Weights of a small class-conditioned image flow-matching model: 145000 training examples.
Rows from block 2, named by matrix and row number. Rows with one number belong to one neuron. Each number is 128 + 24 x the weight over its row's rms, rounded and kept within 0 to 255. All counts start at 0. Numbers have three digits each. After the name is the row's rms in percent of the matrix's.
# fc1: MLP up (model.blocks.2.mlp.fc1.weight, 480x160), inputs 0-79
# fc2: MLP down (model.blocks.2.mlp.fc2.weight, 160x480, transposed), outputs 0-79
fc1.113 074:145104137105170122116121128116129199125150111106144142142138121101127120145134114132133069136113140119095115119110135128155082122118138167174127149161138123118121127119159121132142115159158113167114113140089117156146138125147160106150139086
fc1.114 092:147108145124156134146087136091132169139138124146117144135130139119111145120124125131129144115163104123096082126158109129152092141162126130054125133135071144124121127134135098139120122129091089094137136099157153194178099134158113146099170103
fc1.115 071:142138139149131133119076141147132158155136143150163127103136111058154126144144138133137134121173091124111109139106129133168117153146130135139116100135102137134140106131134109154152143104129190091143117129135128128128136215124160118146116134
fc1.116 075:139125097130140145109104088080107129127116118123075161103117165098112101099104109098128127104116159141165117125141132093125143167092111162120175130136150124156117143152141142165114149109164129066172133153083133091132151135115134106125122133
fc1.117 149:125129121090126127128122100123103114104121131115147108138089137128098149136139197134127171121117124130102132115177161125150152110119120145130083113139102127123126119099133123105121140120149181108102155117119128141136132169135115124084140088
fc1.118 116:147134148160106154141102172142148150133089081155143156115143131100156150112101176089162147104113130193095160133105153136065113130132154125115161147129142164122114096139115109148070148107165144150158123123169164130124129147120120138088130168
fc1.119 086:121133177131084133124152130096110124101130132133104124111135127109160154154115122110138088136137170136114128145128159123111102142151124122118148105090162143134125159132126153131146116107122142146096122120112127135098115123153118163068154115
fc1.120 072:124119154151107117139106114120133180112160141125136119124121106131133096135115129140120074115139145133094145132128132142114105151147142126101129149140107139127116100147100132089110146183096115130135106139112107149189116132125109142147119130
fc1.121 170:141163159076142117138121140122142165165080142157131108144164139133120130143152120139124139115104072172115160163141135135139182148147165170148114130127113129178119127111113116128106140147119149139137062156121134150142132153150153193154109112
fc1.122 077:121161098145118167133119131123169131152085112142152150151108121156115137173146150118122103123152160121130158104122132091148113096154090131081132079101134127145106098164144151185120118138173173081099135122149146100110165144115123107102138112
fc1.123 127:169108160124132079101142149100131117128157171092114113143140152135158114117144159126130166111076116136097157095134167100117119119138121148130105142139098143153104123118143120144134110105129138155137139130110128162162104146110120095115121139
fc1.124 080:131122085136145121137142094101092113103177146121102132109150083131152091122141116145138147142114124133176115107092133105167138137066112154157142168134113191161115078155169125116133165128116130100125144120125141154182154112122171134139111119
fc1.125 124:129151131123131134131128146102128144095113103153096147170100135135164157170140120089122112137122154136117123136168185136155112091104160135141129146134126106143115156133132147176154137078104165110094125101083115129135150133138155135096124102
fc1.126 072:156125111132102122132096135132127109123106145137106151125124179160132120114135114155167069151102123122187144125155129121124142116090126094121109100124114182152127176116120141182127160136163141124135113151137153114110143134117144111094107144
fc1.127 072:125124096099188137154162123131112093106162179122128139149170086141120096108134104142094104104121162136136091094154094150135131154122122098124148138127091101141114144132092142110153119113168155125093169126090112126178125103146167131123143128
fc1.128 069:152100057155125133137130130147098142143103126131111167176134120149075157146141118175153104125112140100100165127141098124144135104130115123147119085109142092155144157155156117125212156145111128140095144123121143109172116123138109105143139123
fc1.129 085:128146099120108142123127138126133126146137117124124158176097143122099124104136154140135113107119164125124131127073116127136127149101127113139096176137133126106131120132129130127152109151122128111178119133193143156145162133143156179153103123
fc1.130 081:139128158154164086138150141120093148112146166152104164130150163133147105115108124159113132133151163113151139070121118169176107133089144139118165142167154131141101131112141139128115145146170142139153127123112110150125118107138118103149108120
fc1.131 108:166133176169183093171082166123105082094144147118118091164116133178123124176141141121109111137120142091162126091119147128133130104158144139122129103130119123143116117096154121147121108183094156126168142154132125164142168155117148126100137149
fc1.132 099:129168132133113118114070151123134114122115133143118107152118158122108156133172153099158141158099095149139144095122141093098171113101113154120137149095126181165131067149127127118080129124103139162123089137138093129130095142102138175113137138
fc1.133 113:136104138175153087107080173142160149062143106138127151150121133159159118123110116066119151150131175130127133159140189120124111132124111144133101151131134110156125140146153140099133130126130112114101191159130117150155141119156137113124150098
fc1.134 097:139111165093132107123133138129112122135136130126158115146136159155134119173147107114138153122155124148098106103134136118141135126202110141102151136160115096152137186130126096149057121086107156114142136118133124113145121113148179131133155098
fc1.135 080:134150099137108127115122142121148120126097135154142080114132129060100080136137135130141150126139119133166155108113138095178096112159112127121112139118125094149130162072133125118121170119155125037120139166135117156121149154111107116109122127
fc1.136 069:136140166147127161117118125149138163132100157121159111151133166077098141132138138118101160133178128136132063100160114152121122170107113124099075156104139172131123175103149140146099133154097113149105102108147128125119112127124126117104128149
fc1.137 075:137160134132125142130132101100102172098101154107151167142141137066140133133124122141098130138144129118159084115134129129152120101086114119108100136132107159148116121117140178130124153121122145133143094098110152121184101092104146142148142126
fc1.138 120:136154154121139129142124126141130120173163102140117153104135195107126149139161128165149101126109131128108128111078112133100136160122164121123151091106108125132114159126117124089127099136153164121139116129122134173131125142107139150162135150
fc1.139 076:136131125135146140120111179105126177150156162135142094155161149109107137091141095163163152132139145144116126144092136167158123146101093119158136158144093098116124157129106103119136174139122122178152131135177149179098106145141136114192137117
fc1.140 073:118113173130124125149170126113137164138119158132173112126127125181082124117153134184137131116148134149121155121094129137137136129099135106173081112115147129131131110105174133115143135148145140119131117116098124122154137072144127146129159113
fc1.141 161:151185154150113118131125121134146070086154152114137102135192151104136131137145112129138088118107120121112140096085144125138106129158173131105151132150046101140109122110142077113115108160131139112118125141111133116148128146141131125091122131
fc1.142 119:161140164167164101133129166118138145134118172151105128124114158102157100132101162155130080093127113142127117101135139120123106109131136178128135117078140109154111146133143144127141132120120145117090134116087115181143089096110136092141092130
fc1.143 066:108122145125103137128122152098098145143146156131166111174154150084128137116121132131103113132119122138087116094098132130147111118155076128133071164064103144125117155142141100099080140118101149164124089156106094154189152113132126177134104138
fc1.144 088:140163162109139152137127128152149139117091090154112156136125120158159159132175127083120074130182137139106119131090160134122116142118126103083129087125179104125120143103128119088116113117118135123123109164137085169122111106170125161115151117
fc1.146 106:144135157154093143123143159128086138166093131128070142117151133100114068117103194125148110108127167126112162127126104118131161158133119155100129142114127142132108110103120112110097157141169131119122148180086111120149146124102113098134131107
fc1.147 156:163102154176108115140137139133081108133128048159126099132107143171158132146157148118160126109134054142144146135098132157094115128141092149118133148167136116161098129104140120141127131145131153159099169084131166127158178167093114154136121132
fc1.148 109:146126109123115108125135123129142134153086133091200089139144115143132099135125139129127123078134080108132135112132131140136120080181147160093129144154114149156108113140137099144083148131101093128111114158115107127135130129095119141098033186
fc1.149 151:155098144140130083094135138074107090105125149097058175152132122145150109156144141120131113139121117116138171108166163137133147167159116164087131133154134103158086098123144096104122130132108154106093110105118133132150135136129110121092144130
fc1.150 077:118129118145083127158103116140137178110098132117168117088085148141144135130110126095130159157140129101135093136162105111155089092140124141102108156159094109146118136140138126085095139125102126149133146147147161151111150161126149127149110103
fc1.151 079:115136137120129110132117103162129077143134136119144140150158124109087133124130118104118095122142137134123141108082122129119129123133122130133140116120189115134113154123140113136168171108145139093154131111105115093149152139100145120109120132
fc1.152 130:132162122094194132122075132119127155127111106149118119147132169120118186172142135133131148134136096153120127155087123099062199174091171103134112131128137120144123140115160141121129093131128153140118078165126158126137158139142121182134115133
fc1.153 133:198157143128177084136109114124138106119115146153152089080160119111151120156127169122143132126132127155104125083185139116110113115153130160114143108127103178186106132096146104133138105165142113128129144158148112158141153118099129106093121147
fc1.155 078:138150107135137145153146141084092127120141114148140147153122137088098132082121114115149118140073125117167182124101111120164146141123126118172111175120133127123122129139153156130142084159146100118144092130130161120124102135087135201135142109
fc1.156 082:132160141118123139143106096165153125124121127106165137119104152124107152123156133133148116141135120120128130158094128129091114121118133131148100123087124148137127149143145142109133148144141107132107096156148134138098136135110135149088150089
fc1.157 082:139104120117123120113180143118101130113119134116147100156132126051124120152121132119121110139089143152116135066142132154143122116160115143177114168138104163125125162113110155082138146143109139085114120123129096084122133147112111113164162118
fc1.158 133:153117175128083112125132125122120110121131134138118111138168087156150131156159111137120127118169112117171157104140158134159152156136104125081114130182127129130100139104149113098140143114096120130151143139118134123123117122106170115115082165
fc1.159 113:152122174111130142128156111132151108108165099137159152098129151125129167138140153157129087127149141125094138137117169135142098162105109153092116077162099105126130147119123113104102193096161133118129094097099088176137104107159146137135135135
fc1.160 117:132137150162133079146101136142112193093171138135120138147138139141162161103108187124118099136071091143132122108108112147136133179126138107123075187114108113134138132115138123107095115143098097146138134139109134144160165155155126111133134118
fc1.161 067:125132115144154121087143180100125088148158173138151112163111098102118125114137133106114100118108138136177097129141148151116135168096128112104110092139127157139129177124149138124155131117129143104124128140096169113137148149158139136098143138
fc1.163 075:138137099118114113116137088156119153093141112132130132170134076114147136132140128107150119166110114119129085097121119134127107135062103118120168172140093121144118137125155132104140127123151148113110097129180149117128188130128162186167157134
fc1.164 090:136117170149150138137119138147134143119152112118100150110145121144106159151141127121140089123064112122177123154174115098154120136129172148085148175153099159107124138145143134151073124145111141167126145103108171153110128103119142120130110148
fc1.165 071:134130135127116149116115132156147075152146122142135134137143198110141155123100141140117127118138147127134089105180096139097127121151101117120143132093112081126143173124116127135156093163136104170153127123187112113089088132146116126148159114
fc1.166 112:144162153101171145118123123131106142121150117130138113132109149133142162177110151119123132132136137121132161107123115123118134125113190126150146128115128156143117142092167139155149088115129167129129080084104128100121186114141142191117143105
fc1.167 073:130132107116101142141084098114146148137059118127120159142119092145080118128122125136142137118156088112125112129180117151169118091138126097099146108166126127133128135133110127137109201120106117151138094153110115115127119110142173150059095130
fc1.168 080:116135115124114145137160128067137125101126114116121096121126071191154128105123138133136097139146136138166126147119134094046122114164127139089088131131078183171101151103139144109099116124153159114110125128112109115113144143120138120098117099
fc1.169 135:127116153115120138117111138135160117107166087141105146132105162157155153185095141103126127119121159134180160139082150121138120181119092107128098125188137118134110114084196134083139111056145141148141134123139126122126115155169128125125110111
fc1.170 067:144082109134135152155133156186140102141167146136116113119145191111122132101127163163121085122122129128160128141134146123148101135089182121163140120136151119121124102101146141112150161158124117096123151158115145145107115145103120138130136116
fc1.171 066:128121148165145124136075116144164135128069156146115144137110127111130139077113159111138131130193119115143078133157147140106096126107167135090146159132146133120124132162127134183101116131163105117149089127153144142169132096122104115115105145
fc1.172 117:137098096145127125123125171122151155113133132112157152188112151128103147092108143142125159128079120130179119138071139138154141165115101134134112170187084105125113089133146146112130127132137111109133100122138152075157107160146192138141126146
fc1.173 077:131133083139134119122151119110148164132126131139127158196123150077107125105131122119136188143122124107141047136169115159099108153109126147132078127129100156153114110133126124098180129118162128169124125092097124128158105146114101082126115125
fc1.174 071:169102127130132138132173089122123177134140144121122133167132118124131118141119129131114117112151161121136179115138126127112137136145140148103070147151118084131130104159128087172106109142101071170127128106117125181164103095151066129146144121
fc1.175 070:121110142163112125139125114135134180114106154147099161174134158154098098160114137111119091141036141125129147129140122142099123131119142136165054155126132148139130169161112132105119167138125104127195107170136125146146090104117121123102134115
fc1.177 078:150146106147126133136083141095128160131091127132134125151124094112118110104109136122142141124122099126118152138114143147114125116175128132151177129141097093150110139127176102109161161088136179115107116124114143115141117120100100120116155150
fc1.178 072:138145150133149122161103122153119117141101128107177093186107149105137108116128137104113083119143151136163110138158125156122104118071128133127111081120146116119114112164186080117148149133152171141148119123157159119144133132131103110110100138
fc1.179 077:128132129139137130128137156101119146141118136134153140122157143137075129152124132137154105136155097131088180098084114106112135122118084130127123137130098084137136116139132110163137097125104118154136128125097130121113125163146142116136116128
fc1.180 074:140124079148112121146102134094118163121097122112107161099150157122128110130104111137158131112124130124127125130150135128146127119143116139112114181137090132110101088151106138151119080121131124167132111135160096117137140124143132101165084131
fc1.181 107:135090161172136096095168144159087112140187167129099162117126138134119105149119095157152120103124146111108165124120153111115174175135102117168112099165109150133116139129156117140129115151084119111157161113143135121170160132185113111125105137
fc1.182 157:135153157153106123137135147130100121112141089135128107110137109151140149155149196138124089115111134122134136117120153164121148117150126144118093110150100118114110128119137119107119146131144122128100129168089109129145164140138101107076138128
fc1.183 084:129129175114135131120117101126121125138118122133127133123136129128132174132139120135117110125183136120181121167110119120163123142161123126143113132123144173130113112138153135086116155112106124114130099122100166096130104081112108183082143120
fc1.184 119:127131135127102100140100116132087136152086145121160148155124099118132148150120138169119093118186136137117092091190139160166128106139122164120137122126129141135117124111113122120132178136125114104137152136164118174120161125087151135098075157
fc1.185 078:128121146141120116125128124165135129133119145150149142140094164159175103130123124148138121119142130127143084112148127135157103133087154124115136105168117152149119117130130114119057130134111170166135138158098143109132127126128083107155126125
fc1.186 169:147103120141132133070145151112119103122097138112107124150144105114156097115129122109126118137124119123120126115150202114140140111130102179106096114139140156146092082144149099108141141135136129137119135126209124155132121100146096110090131126
fc1.187 076:160114139144135153151042117126135106135082096119114126183118102132089120089108143111160143128110149122112131125164128113106132100125136140081148121138165185133119078173086130118137119073091170115162080141135107112135085140150096138130118159
fc1.188 104:144146133127118067138069126123117104118142060105176190134086131135117130126176142165143135123133066084160106104140141124137155147140131138155125105127139111117131134128142170148142121195139165137087168132147101139120101105127115099096122127
fc1.189 116:132125176122116080157150128125129160079161164118108082112179114137151111136185116136159142126123106107106114118166188164135140123162141140141141142137098115139108148117113104142112151119105112116125108113116134149134129134093110132104076176
fc1.190 087:126108153150127138131133136133110170126138122131111171123122135154185161108126137135141106126112119121085084152178129147111140160118159157151164124156115154122115118180182097148168091138123129208141110106124138094139093129132158128134120136
fc1.191 171:161117141169166111130138163112112158118122107108145082143105134085107117117156129128126122106144138112125121092130154115156145136115107175170112115173064111168095146112133118125101148152097139142175138130187123151150122149106121133147106161
fc1.192 075:161157117134129108139107093108129169139130137137106133095169085140093141149125124137116161128104121122146179098109127121142148121187107137099119159133115155137116192143141125166137104095108099111116126126089078116106156101140151116134113128
fc1.193 092:131121151115108124141095091142144154133116155102152098129106145131101112127144126111128133131091128129123072107124123136066106152094156129081135125137119189123105132097135111094153131117115143082138141158150102129148116133070137132095145111
fc1.194 107:141163158128124116078075150127139093118117120181119114161095137151137129141150153145140134126115115224132152144149138106104173155132100131080140116115131157166127100140117135103123153125139173159112115149115147142159116146118159126071136104
fc1.195 158:128104128086116134129134164134111190149126100127129123122107099139119134137123180124111138131141135123147138125126133139112133116132080140125084100128159151125110160102134116102117146092132121151152132159119129130136160122124131119142170116
fc1.196 073:150102098124146162150146099095135120148165150137109064169161179139180099116126126143109156107140140128144121114101131121100130145165134135087098149120141110130102111120146138120169099143139116131140116124122147175137157108104189110163129128
fc2.113 111:178138142150156087124085114149124135127130150089075150160128140128079121090096145159149099118124114107129142057129138119141163110134155116100160116122102148134114136108122141176108112125143109116177108094175139109122092120140123116089187157
fc2.114 100:153107149155127099141083143148142154125130154130095122168101138088084133117163138132161072154121121125151154135138175159146141107152128134160160096131085141112153144097129112132123127135114108159139102125123123083100136136116152126128111119
fc2.115 096:149116133125131097129080133105123125125123134109131153120120150184113157171105125132099089113144144132135120106116148126104154110143155106150119082101113118122136156099137100123115109150116173165138093110104142130108104035137126123105138125
fc2.116 093:099175099155148104112114105184141097122140102137125077098131112123128149080132121127108124113132118142092156143135169109150095105090101089127118167119151150131157119131119170104140098140124128174174127145178103127127074147133123116102150137
fc2.117 109:135111113169120083135135165116120161150116159112148116126119127101125138133132066112137127060127079140123135158116152169175152194140131168143099091126145119108143137123102138103124124144160115122108132091133109126121101108178131121117119137
fc2.118 097:151151145113116096126114135124129146137114169139092145101136118162135139140155128118143120098111165141141095156137154125141114138117255131101110172160113087118137130111122133127162110175115122117148130150121148114137150161120133130122136144
fc2.119 108:114098204108127144108120115165170140087178135159112127107097128144084131149152115120112147105103107124170113139142117128126134098175118099133141117143133133086141106128152111135120158158149114123090084156148095141087143133117139142163119158
fc2.120 095:158120142121138089128095109118122107145127160114064113157108163089074144111111102154084162121121140116139110142161165116158106130143139140146134119131131132122092161119112133151151123117117087177157103096141146072174106131117138141090140109
fc2.121 125:099086137062122143133154133146172140159180139130117129135123129104098141115131091151148123136136102148141103153131078111137130077129113130125158126083119119073132133121127138144124117122149115139145143139131132149118155094097135125142118136
fc2.122 093:163144108125138189128089147137116102140101106156115081120138134115143146112126094117124158108136148121091087110162120119124105159168143141157164106130159151122155133106136146111137153141119150165084136119144160163112071135097135135140162138
fc2.123 086:143133097152137133121074135093131120105139125124125162090131131134142132174153101109111148158097136145090159141105137132101085164130108132134143116123136127138166113144129153137156121099134082161125133121108124129139144157118116165117112124
fc2.124 116:114128087139151134126126112159146126116149153110145117110096178115101086158138147128148115158129127106138106145074135146108111095081127137128149146102114071111142180111150110138132097144148136167121127131166126113115076100120081134114157139
fc2.125 097:140115121163126175131104138154112153134092151154167142111167130128127130130100114103092132106154091093137150116136119094153085099183102149133112124066129113116114129156118094125133108152132108147152078121132116129154088147137130121153120146
fc2.126 101:097139152140162147119097144142148156116126160147118107178114102126151113113153136117103151125118130122092103141168114145135122142124140153154074107118116069138165127134117166076117081128147137142128105162132153174080097115123115117141139151
fc2.127 091:135126125143119117127137142155156121137127132134126111155134142128104092104115139131161122116110134155082151107147148123147082113067124135149137128191095121067075102155178149125126147158119132130061139141176110101161068121126114130119155087
fc2.128 089:155095095107135151126124108138155152132056129127173131173109115138131111139107143160101103097156167098103096168147135116135128174107148118138146114143117134166086078119099129130077109123120135101096153154136098135166095139103153105119149105
fc2.129 098:155139080142107143134100141104135106138129125127104122161118126103121114099086141091130105088139116126103134120068126113143129136102178047150137164128125151186115140126167139125138139136126135159159123140083099128138112117117124154111133144
fc2.130 082:125124130161137129141117141126128120116132122128147111169138140041076144125082109105128139112119116115130119122160123098086124130082118102142157141070127121128173125134171129128165124104175104163141148140142103191110119141120136104132143113
fc2.131 083:152149149166158141121158106171133132124112167126092121110093135129080095103150147101124160134167124121139106124112137126109116123109171129133125122132126125132161113099105084146124155107111125130150107101135152125084097089130149100146134155
fc2.132 090:137067104146094102125123120130110180113123162123154081132135116155135143111055083102119163129143169107148145116092154109117152111118137154143081136134143103134154153112121129142138139123140135094103099106114134135146151148146094151108142148
fc2.133 115:144138114108116136136156109152087154084106111167138133125130127158174088110106155051135127193123140124154145096135192174125153142170068141136124123107118133131135132127138102108143129116139143140115138119146142161136137131097099112125143065
fc2.134 091:133088151168146062150110125131169115082156077125105117146097129115112145132119158113169073155128151124160141137131149169170134106137125091122143141131098158118160126098138133143151158129102120106132132175108076117103114131109149144083179102
fc2.135 115:169147108141113166131128126140123148112141134121161145125151146198135100143135117127114114119113108131087088119087128106104103147149120131146132122130130158130152115195151131141130085143152121209126119166108101115105101118144132144126152133
fc2.136 099:158178158130102081114161121097118086121134166109117160134129121165131137106160114141138150171097101141097140075161155107138112170105108124133095136133175081143096115155116134114141101103122070110110075112105146137111108124140102085105112142
fc2.137 096:113118125143128106131175151127136121101137149104135105140102146125094146144124127127133106134144078116115144169150129131161129143135121134135140113113108097123145165097145079117113108118098093146133127125184126094152116139112125152094163170
fc2.138 085:125139117191158115123129121138120141169143138126162134132130144134126129100115132136115140122161119124100174111124142111145112187153128170142146105088134130131111117109086093098118125110167131141096107069140143143127124087137140152164097096
fc2.139 099:110118084130109154140116165116136088159156160122179173122096126143093161127107161156073127099121132157148122111107135143103195107151124140121128086122102152119146101112146120118106081142128122094141123138093165110082151132113164128122133108
fc2.140 097:172124142147134155135141132181142083160175149146162176111122142118152105106105148166105128136137150126136121139109097124097138097142146145131103119107164132143159177141132121106113126123168155134115146112153126162130106172093123164131146102
fc2.141 094:152164142161164139142132131128129081114176187102130148153049149097088132126164170145192099146159157140146116130116141115153119154116118130127161102110162135080157134130116096103121127106116125115118104131131155124062107096079158096092140115
fc2.142 098:139158114111158147130140113138136138136103148143164127141114167145164154126094125185131117107133174116118131111171085131097144159125147142118115136192106133147127143151171141113138164124139110107121142169119153181127140126145110134149093116
fc2.143 081:052148106134125073121141121150190144136148146113069109173102131158098117099152131100188146125138106154139153123077153145121172156150124110130112103130127117119117123097127112118127122155133132116115061092120096115129142117114138153114115108
fc2.144 092:149083143159183152134132130113108131119119139130107133116136113135111148125074135101091156098109084124141152164112123106126092162128109129158131097104168151159137138140131101151132149126129136163121091195135084096123143181128128161161089129
fc2.146 084:092120148117138130134143139128136151161070142127158158139171143118129163133166075153126159102119093137112129176154053154111105113090125081076114170114102140115175146082114167146122119148140115176137124095142103145123098106153114134125145127
fc2.147 125:122109138105161096134121108128143109138137061142135120143170136153134162092202096174120129109115064133132116128117144095128187131127132103121134118077102145160165158150113144152126105143127108149161164162132097118133135138156122126094145172
fc2.148 076:142093115186121138102104118169132073156129150135118099113117100113150111087145141096110160103135125107156108130146129141120057155102144100113131173085092153184097101121116137137100156145141145093129111124124118077175127113128140120115083161
fc2.149 094:117109111141082157135114141069115111123127153110149219065129130159163114112124107118097117102152111151112158153074144122107131141082157093091132128147103092138139111149147138103117115138136096104131141135114125142125189146138098152110125129
fc2.150 091:177132122128107125127164123098141153128111143116149128061125086109154140115122088100114138162110108095179120163124123118123104159137124130122145119095093095125078103143119113147140103081127072134145148128120115095102082120157158105110108143
fc2.151 090:118096154140137093123143107105165116125139111095110133112111131135147121104128139102124071125136158131136103092102138135135148125105122095111110165129145147114111118122111122152134137112124150110128102170149096123118118135101154135121196104
fc2.152 109:137067128126124157122094115128120093115103133102128123135107093136132112133147160115112109157148095129127103173063170101163120158117144096099139152110159109132116109176145135142117182158135118116079138123127154131123144096122146123105111139
fc2.153 096:156156137126101133124152190124175100113140128133103102184109087117137135087134153137173121114121147123113115170054084131130136129102165113119105175136110158164129134104150142135153097171147152122099171142141138124112139100138144126126136117
fc2.155 107:143138106133099134121120172164155145108137146123111129160113103164146106109103120107094124108154140120119094119102133094134196083150150113119114163126125124114125131113131188145138174127094113123120143117144186140108106125121140121115136164
fc2.156 091:177079131133115156121111067112136114131141144104111127136132116161159118095108103137116154105129108110134132143115121136126175167177143066103140112095137117141100139149118104143122097141121105165106092135132132121098102110082126119118151138
fc2.157 093:127148094163140085128139176090170182083163138092072151142127144128076117135123128123139098139153103121134121064136153137142165104157133137126114099105122109094154099125126148129114107160114126124143096092107103123116121124142122105077167116
fc2.158 091:140109098159131092143127127096140095112134079139086094105146108121143117072103129080114119084118136110157131127133104099131116154101153082070134163098104139129146101100113139116146144106143092114134126153110059077137126139142146151122166134
fc2.159 099:182129155142205082121144113121146120138195153115129147130070132130115166143115140128102114143132122104167109136114161145147139127135099144149137087092135137156116161110103097119125114127124116126112120148143135113115134100106134151093148158
fc2.160 095:130129125182146111127132134142158124079149068127125136107152147128138137130073116119112098166090166105128161139159063080111105099147163120106134172143114147148144118098117133151121104093121133116121143175136129103114113137114123108136181072
fc2.161 088:127135138144108120116111166157110094140154131107131114150148156123128167120126123098173113082127163141161123124088167104123119071102119149155128123116098092111115063151137117136121148123118110164110078149153174114115123137140126097130111137
fc2.163 112:115106058156107151115120122109137133098118154102125106129122173139120119154107116116154161156154112125129165092133101136124115134091147117099125135101089126138140132125130112147123146147130129130113140140082150098136100106107075092103173152
fc2.164 125:132131178131125107133096131110131166114132113114055097118111136095124147138130139122153106121180135106120123120182172118114145110126167138154132146129073088114137112078144155156163119125092118123146114119151158089088099175121129134114150150
fc2.165 107:168127164138112174115137141095128120138125160144098146113124078147123144126159139168105135085127126123153120102195149113125129127161120116129125111153121165116116089145100124106117144078060134109134092129108123115096169157112185101117162124
fc2.166 116:136078106129153128138112120088153076094106126121098137087064108099097079122169147106083105139136097129126103084145171132129117164117162102092154153083137105132103101180120139094119175163107129140110126117111131117160116138130144109118155114
fc2.167 097:078143116100150162129128124134133151122139118152141154128109152110143137169179148131119135122090153137140152157154087172086120134137084145137141109127106151090107149137148127114111075134110142111143117101164133115120143169118140131179124123
fc2.168 108:145127129135137116143129113191124109105135101126079107140117203096143119079119108100105155171103103135089135159122109119161089149132112111139104163132089093152173135142117147141137140115127184119110135159106103114092146161143116115154141128
fc2.169 102:174128094139106142158119122131123162153124117128143143116123138110142109091114112128094139096117117162121154113153147117153141114171150155135110148088133099158151134140094105141123105146101108152153084097150137131147123130117144141152130115
fc2.170 091:146103173122094138136152125084133158158129131093118145114115067129114120133114106133138126148155114131117095083169150126110133147084151157114142135097123126105105127168101129136128108114146130133107124133134131120097142123122159133103107114
fc2.171 102:162135148115125092136082090089115116126105152124125134104120119128160129046126123117146152145104109109110139110161146126177126144122141130128132118117134119123123116104165131084190123099151125158139091129144175100144097146130153116124120128
fc2.172 090:194124120121084138120108105141116149115089133134192124105158119114128113161131080132126161103120112115162137094157147124159174116119131129130111111104126114156122124166122105175129116160087093139117105118152128141146135114136132111108097155
fc2.173 095:155155103152134114119158113146096084122133113125113097182121108181155142121116117135123109108113151130145172121123145131140131106080115154105103096138123099146121144140177168168083110120122118088136119122156174090140140168148160101082117148
fc2.174 096:166123109140126103141152089125132115137131138141109098161124155119135135111116123130149125103110084127132082091151160131141134112136114117140107137126105172124143155104135117109158149120116099106126117084150154074138193158146172152126120124
fc2.175 084:173087148115153102133145135098111136121128176093077142208142115111104119121131100180159147146186128119125121125173148095173104142144144129112105118134140095095108100161123130159106076130138139156198105124127137141105142177107131132112127116
fc2.177 090:118160102147119110109130116124126096138101108138177099109137132116121133095125126117078130142126176150150119177097104138151118142146148136097139112109087166131163095109124122150082103134112158132119110122142119094142161113134176107108138150
fc2.178 102:131132177161119144127125122126138118129120129112164170153130095119136106106147126123131166115089153148131131102172156164141098121079108111094099113133138133089128109110125094159123094090142168124127118146108154124130091134134159111116098138
fc2.179 125:108124138123091137135104156145130135129133151144133112142126128108143134160124125133104122149115127141152108095069155098137151111126105131136127101114105181105146146108093094105097149142109142133138108095146144133085145119135136129103142137
fc2.180 097:138140122130164070137093113162127122099126153154140075124107126100092138127118152140096139123131118143100115134121138114148104143144123148120118115133088123146110146076131153123163146136132082128171104151129100154086097139151130121076118125
fc2.181 094:110139160110132160122108122124130134139168174149100141139119120136137088139089187130148174120139137111113092144122145108117117105142122176144131185088145114067151166110102110120135143132188158078098178131085128154133123138099126090136104147
fc2.182 107:134143128173129149124176123122144111103107087143110128118129107123136140089150085084144161123120151126139107143132115159147131175128110102094135140109139144083137120114088123138121132118134097102097131148109099097115100155175113085070138160
fc2.183 122:127114158161144132129134127115130112109126128122098127102153138118123155128144139162142135102115153129097120167127159138119120159162103137084123085119136075101146163111113089119151145109151131138103107099192193118113177139107152145150115140
fc2.184 074:142090112196145154111141143133114148173091175146156147130111145123155129136124091149119126098154142137124149127159141156113105161156112143128131114075145126151146128140153106109111124138118115159101102118153137126116135117127137184136115099
fc2.185 111:137137149129129160136121141074136158156109145160129101151133118059071133096106127133119122129124111135140153150173145145140134110099161124127115090106111111125159146123110124139195110147137127131129125117143125141115150137113147125113106120
fc2.186 117:115084134130097130128150098111121123129127104133118088081113090145192098189127140092131132123116136151113105135105146167135136142109156101099176112142095121121124097161153166104149151165127138137149119092164145146160137117151060159116120141
fc2.187 091:110115175138147083129120095163106132134127112157123097137148136129138133136107131125104140145125170137158130149146156098161133138136118115170167158156126072158105106101156102149114149156133152139150148152134091110191146079119191118125111106
fc2.188 113:108111174126117175135138110140165154145117152138094120148096128141123127111104115071133148125151184081153111169110134134117169132148166159138147138108136140094123139132091118141127122131141133124083140101098168160122114105112143116097140156
fc2.189 091:111100092133077099116142128127081128142119160126122138114158088118138130163128084087116139127154099130095110109084131119152123136117070111101141134141097122130138116136140146080157149112114078118120113175121108123169147151200131149116124151
fc2.190 103:120127143138107083131128132123134145122105157130110124124118113069100158121117123145111143117142107141170150138161134159157165091123140132108113112108107094141128142088082113144106148113111110084125075090146161184154149125117122125128086133
fc2.191 107:146163170150138130115172078148125143179153129111088132097101129109109094140134155148112139096126136142089122123153148122134158121135144153171145106163158140089142156149157125128128152161092128133103100108169133145121060088141150124169173147
fc2.192 104:133156090149174106118100105113154116122129158148143101114123195152167134186135137141132110110188097131104118146093109121109146129168133131193119149111120126145154096080113117085135154157106144135119112113165109126092106147133105142172115117
fc2.193 090:173140117161111141125119137131112129153076161115094146124170144096141115132103093109163174106164124121139171129138132168140133159101153117123117080115161107095146104146151118123102120135115121160093106084146118145138124115144122093101139135
fc2.194 102:125116154107137091129139120145110146147122144128064138166123152127095142111108130126106160130168134078164139159156119125119149105162100121126140122150140150113111138131124149120066093103123125132112138103139164113140110125106113086164114113
fc2.195 098:135108105217186088148121161134112155109185127144092154120075132113114130097132127096117102135136094134151136150133140132173098169136108151152156103107128142129142145130104068129124147104128128136113124133140123106141116125098109139146120130
fc2.196 093:135148129144122136132173103138127099152171164160165163153117122106130127151117129132112130128136097142155149077122149165141139114148124147169109109116150158136149156157133132120102146144078142144132111098173126083098090122156093094168100151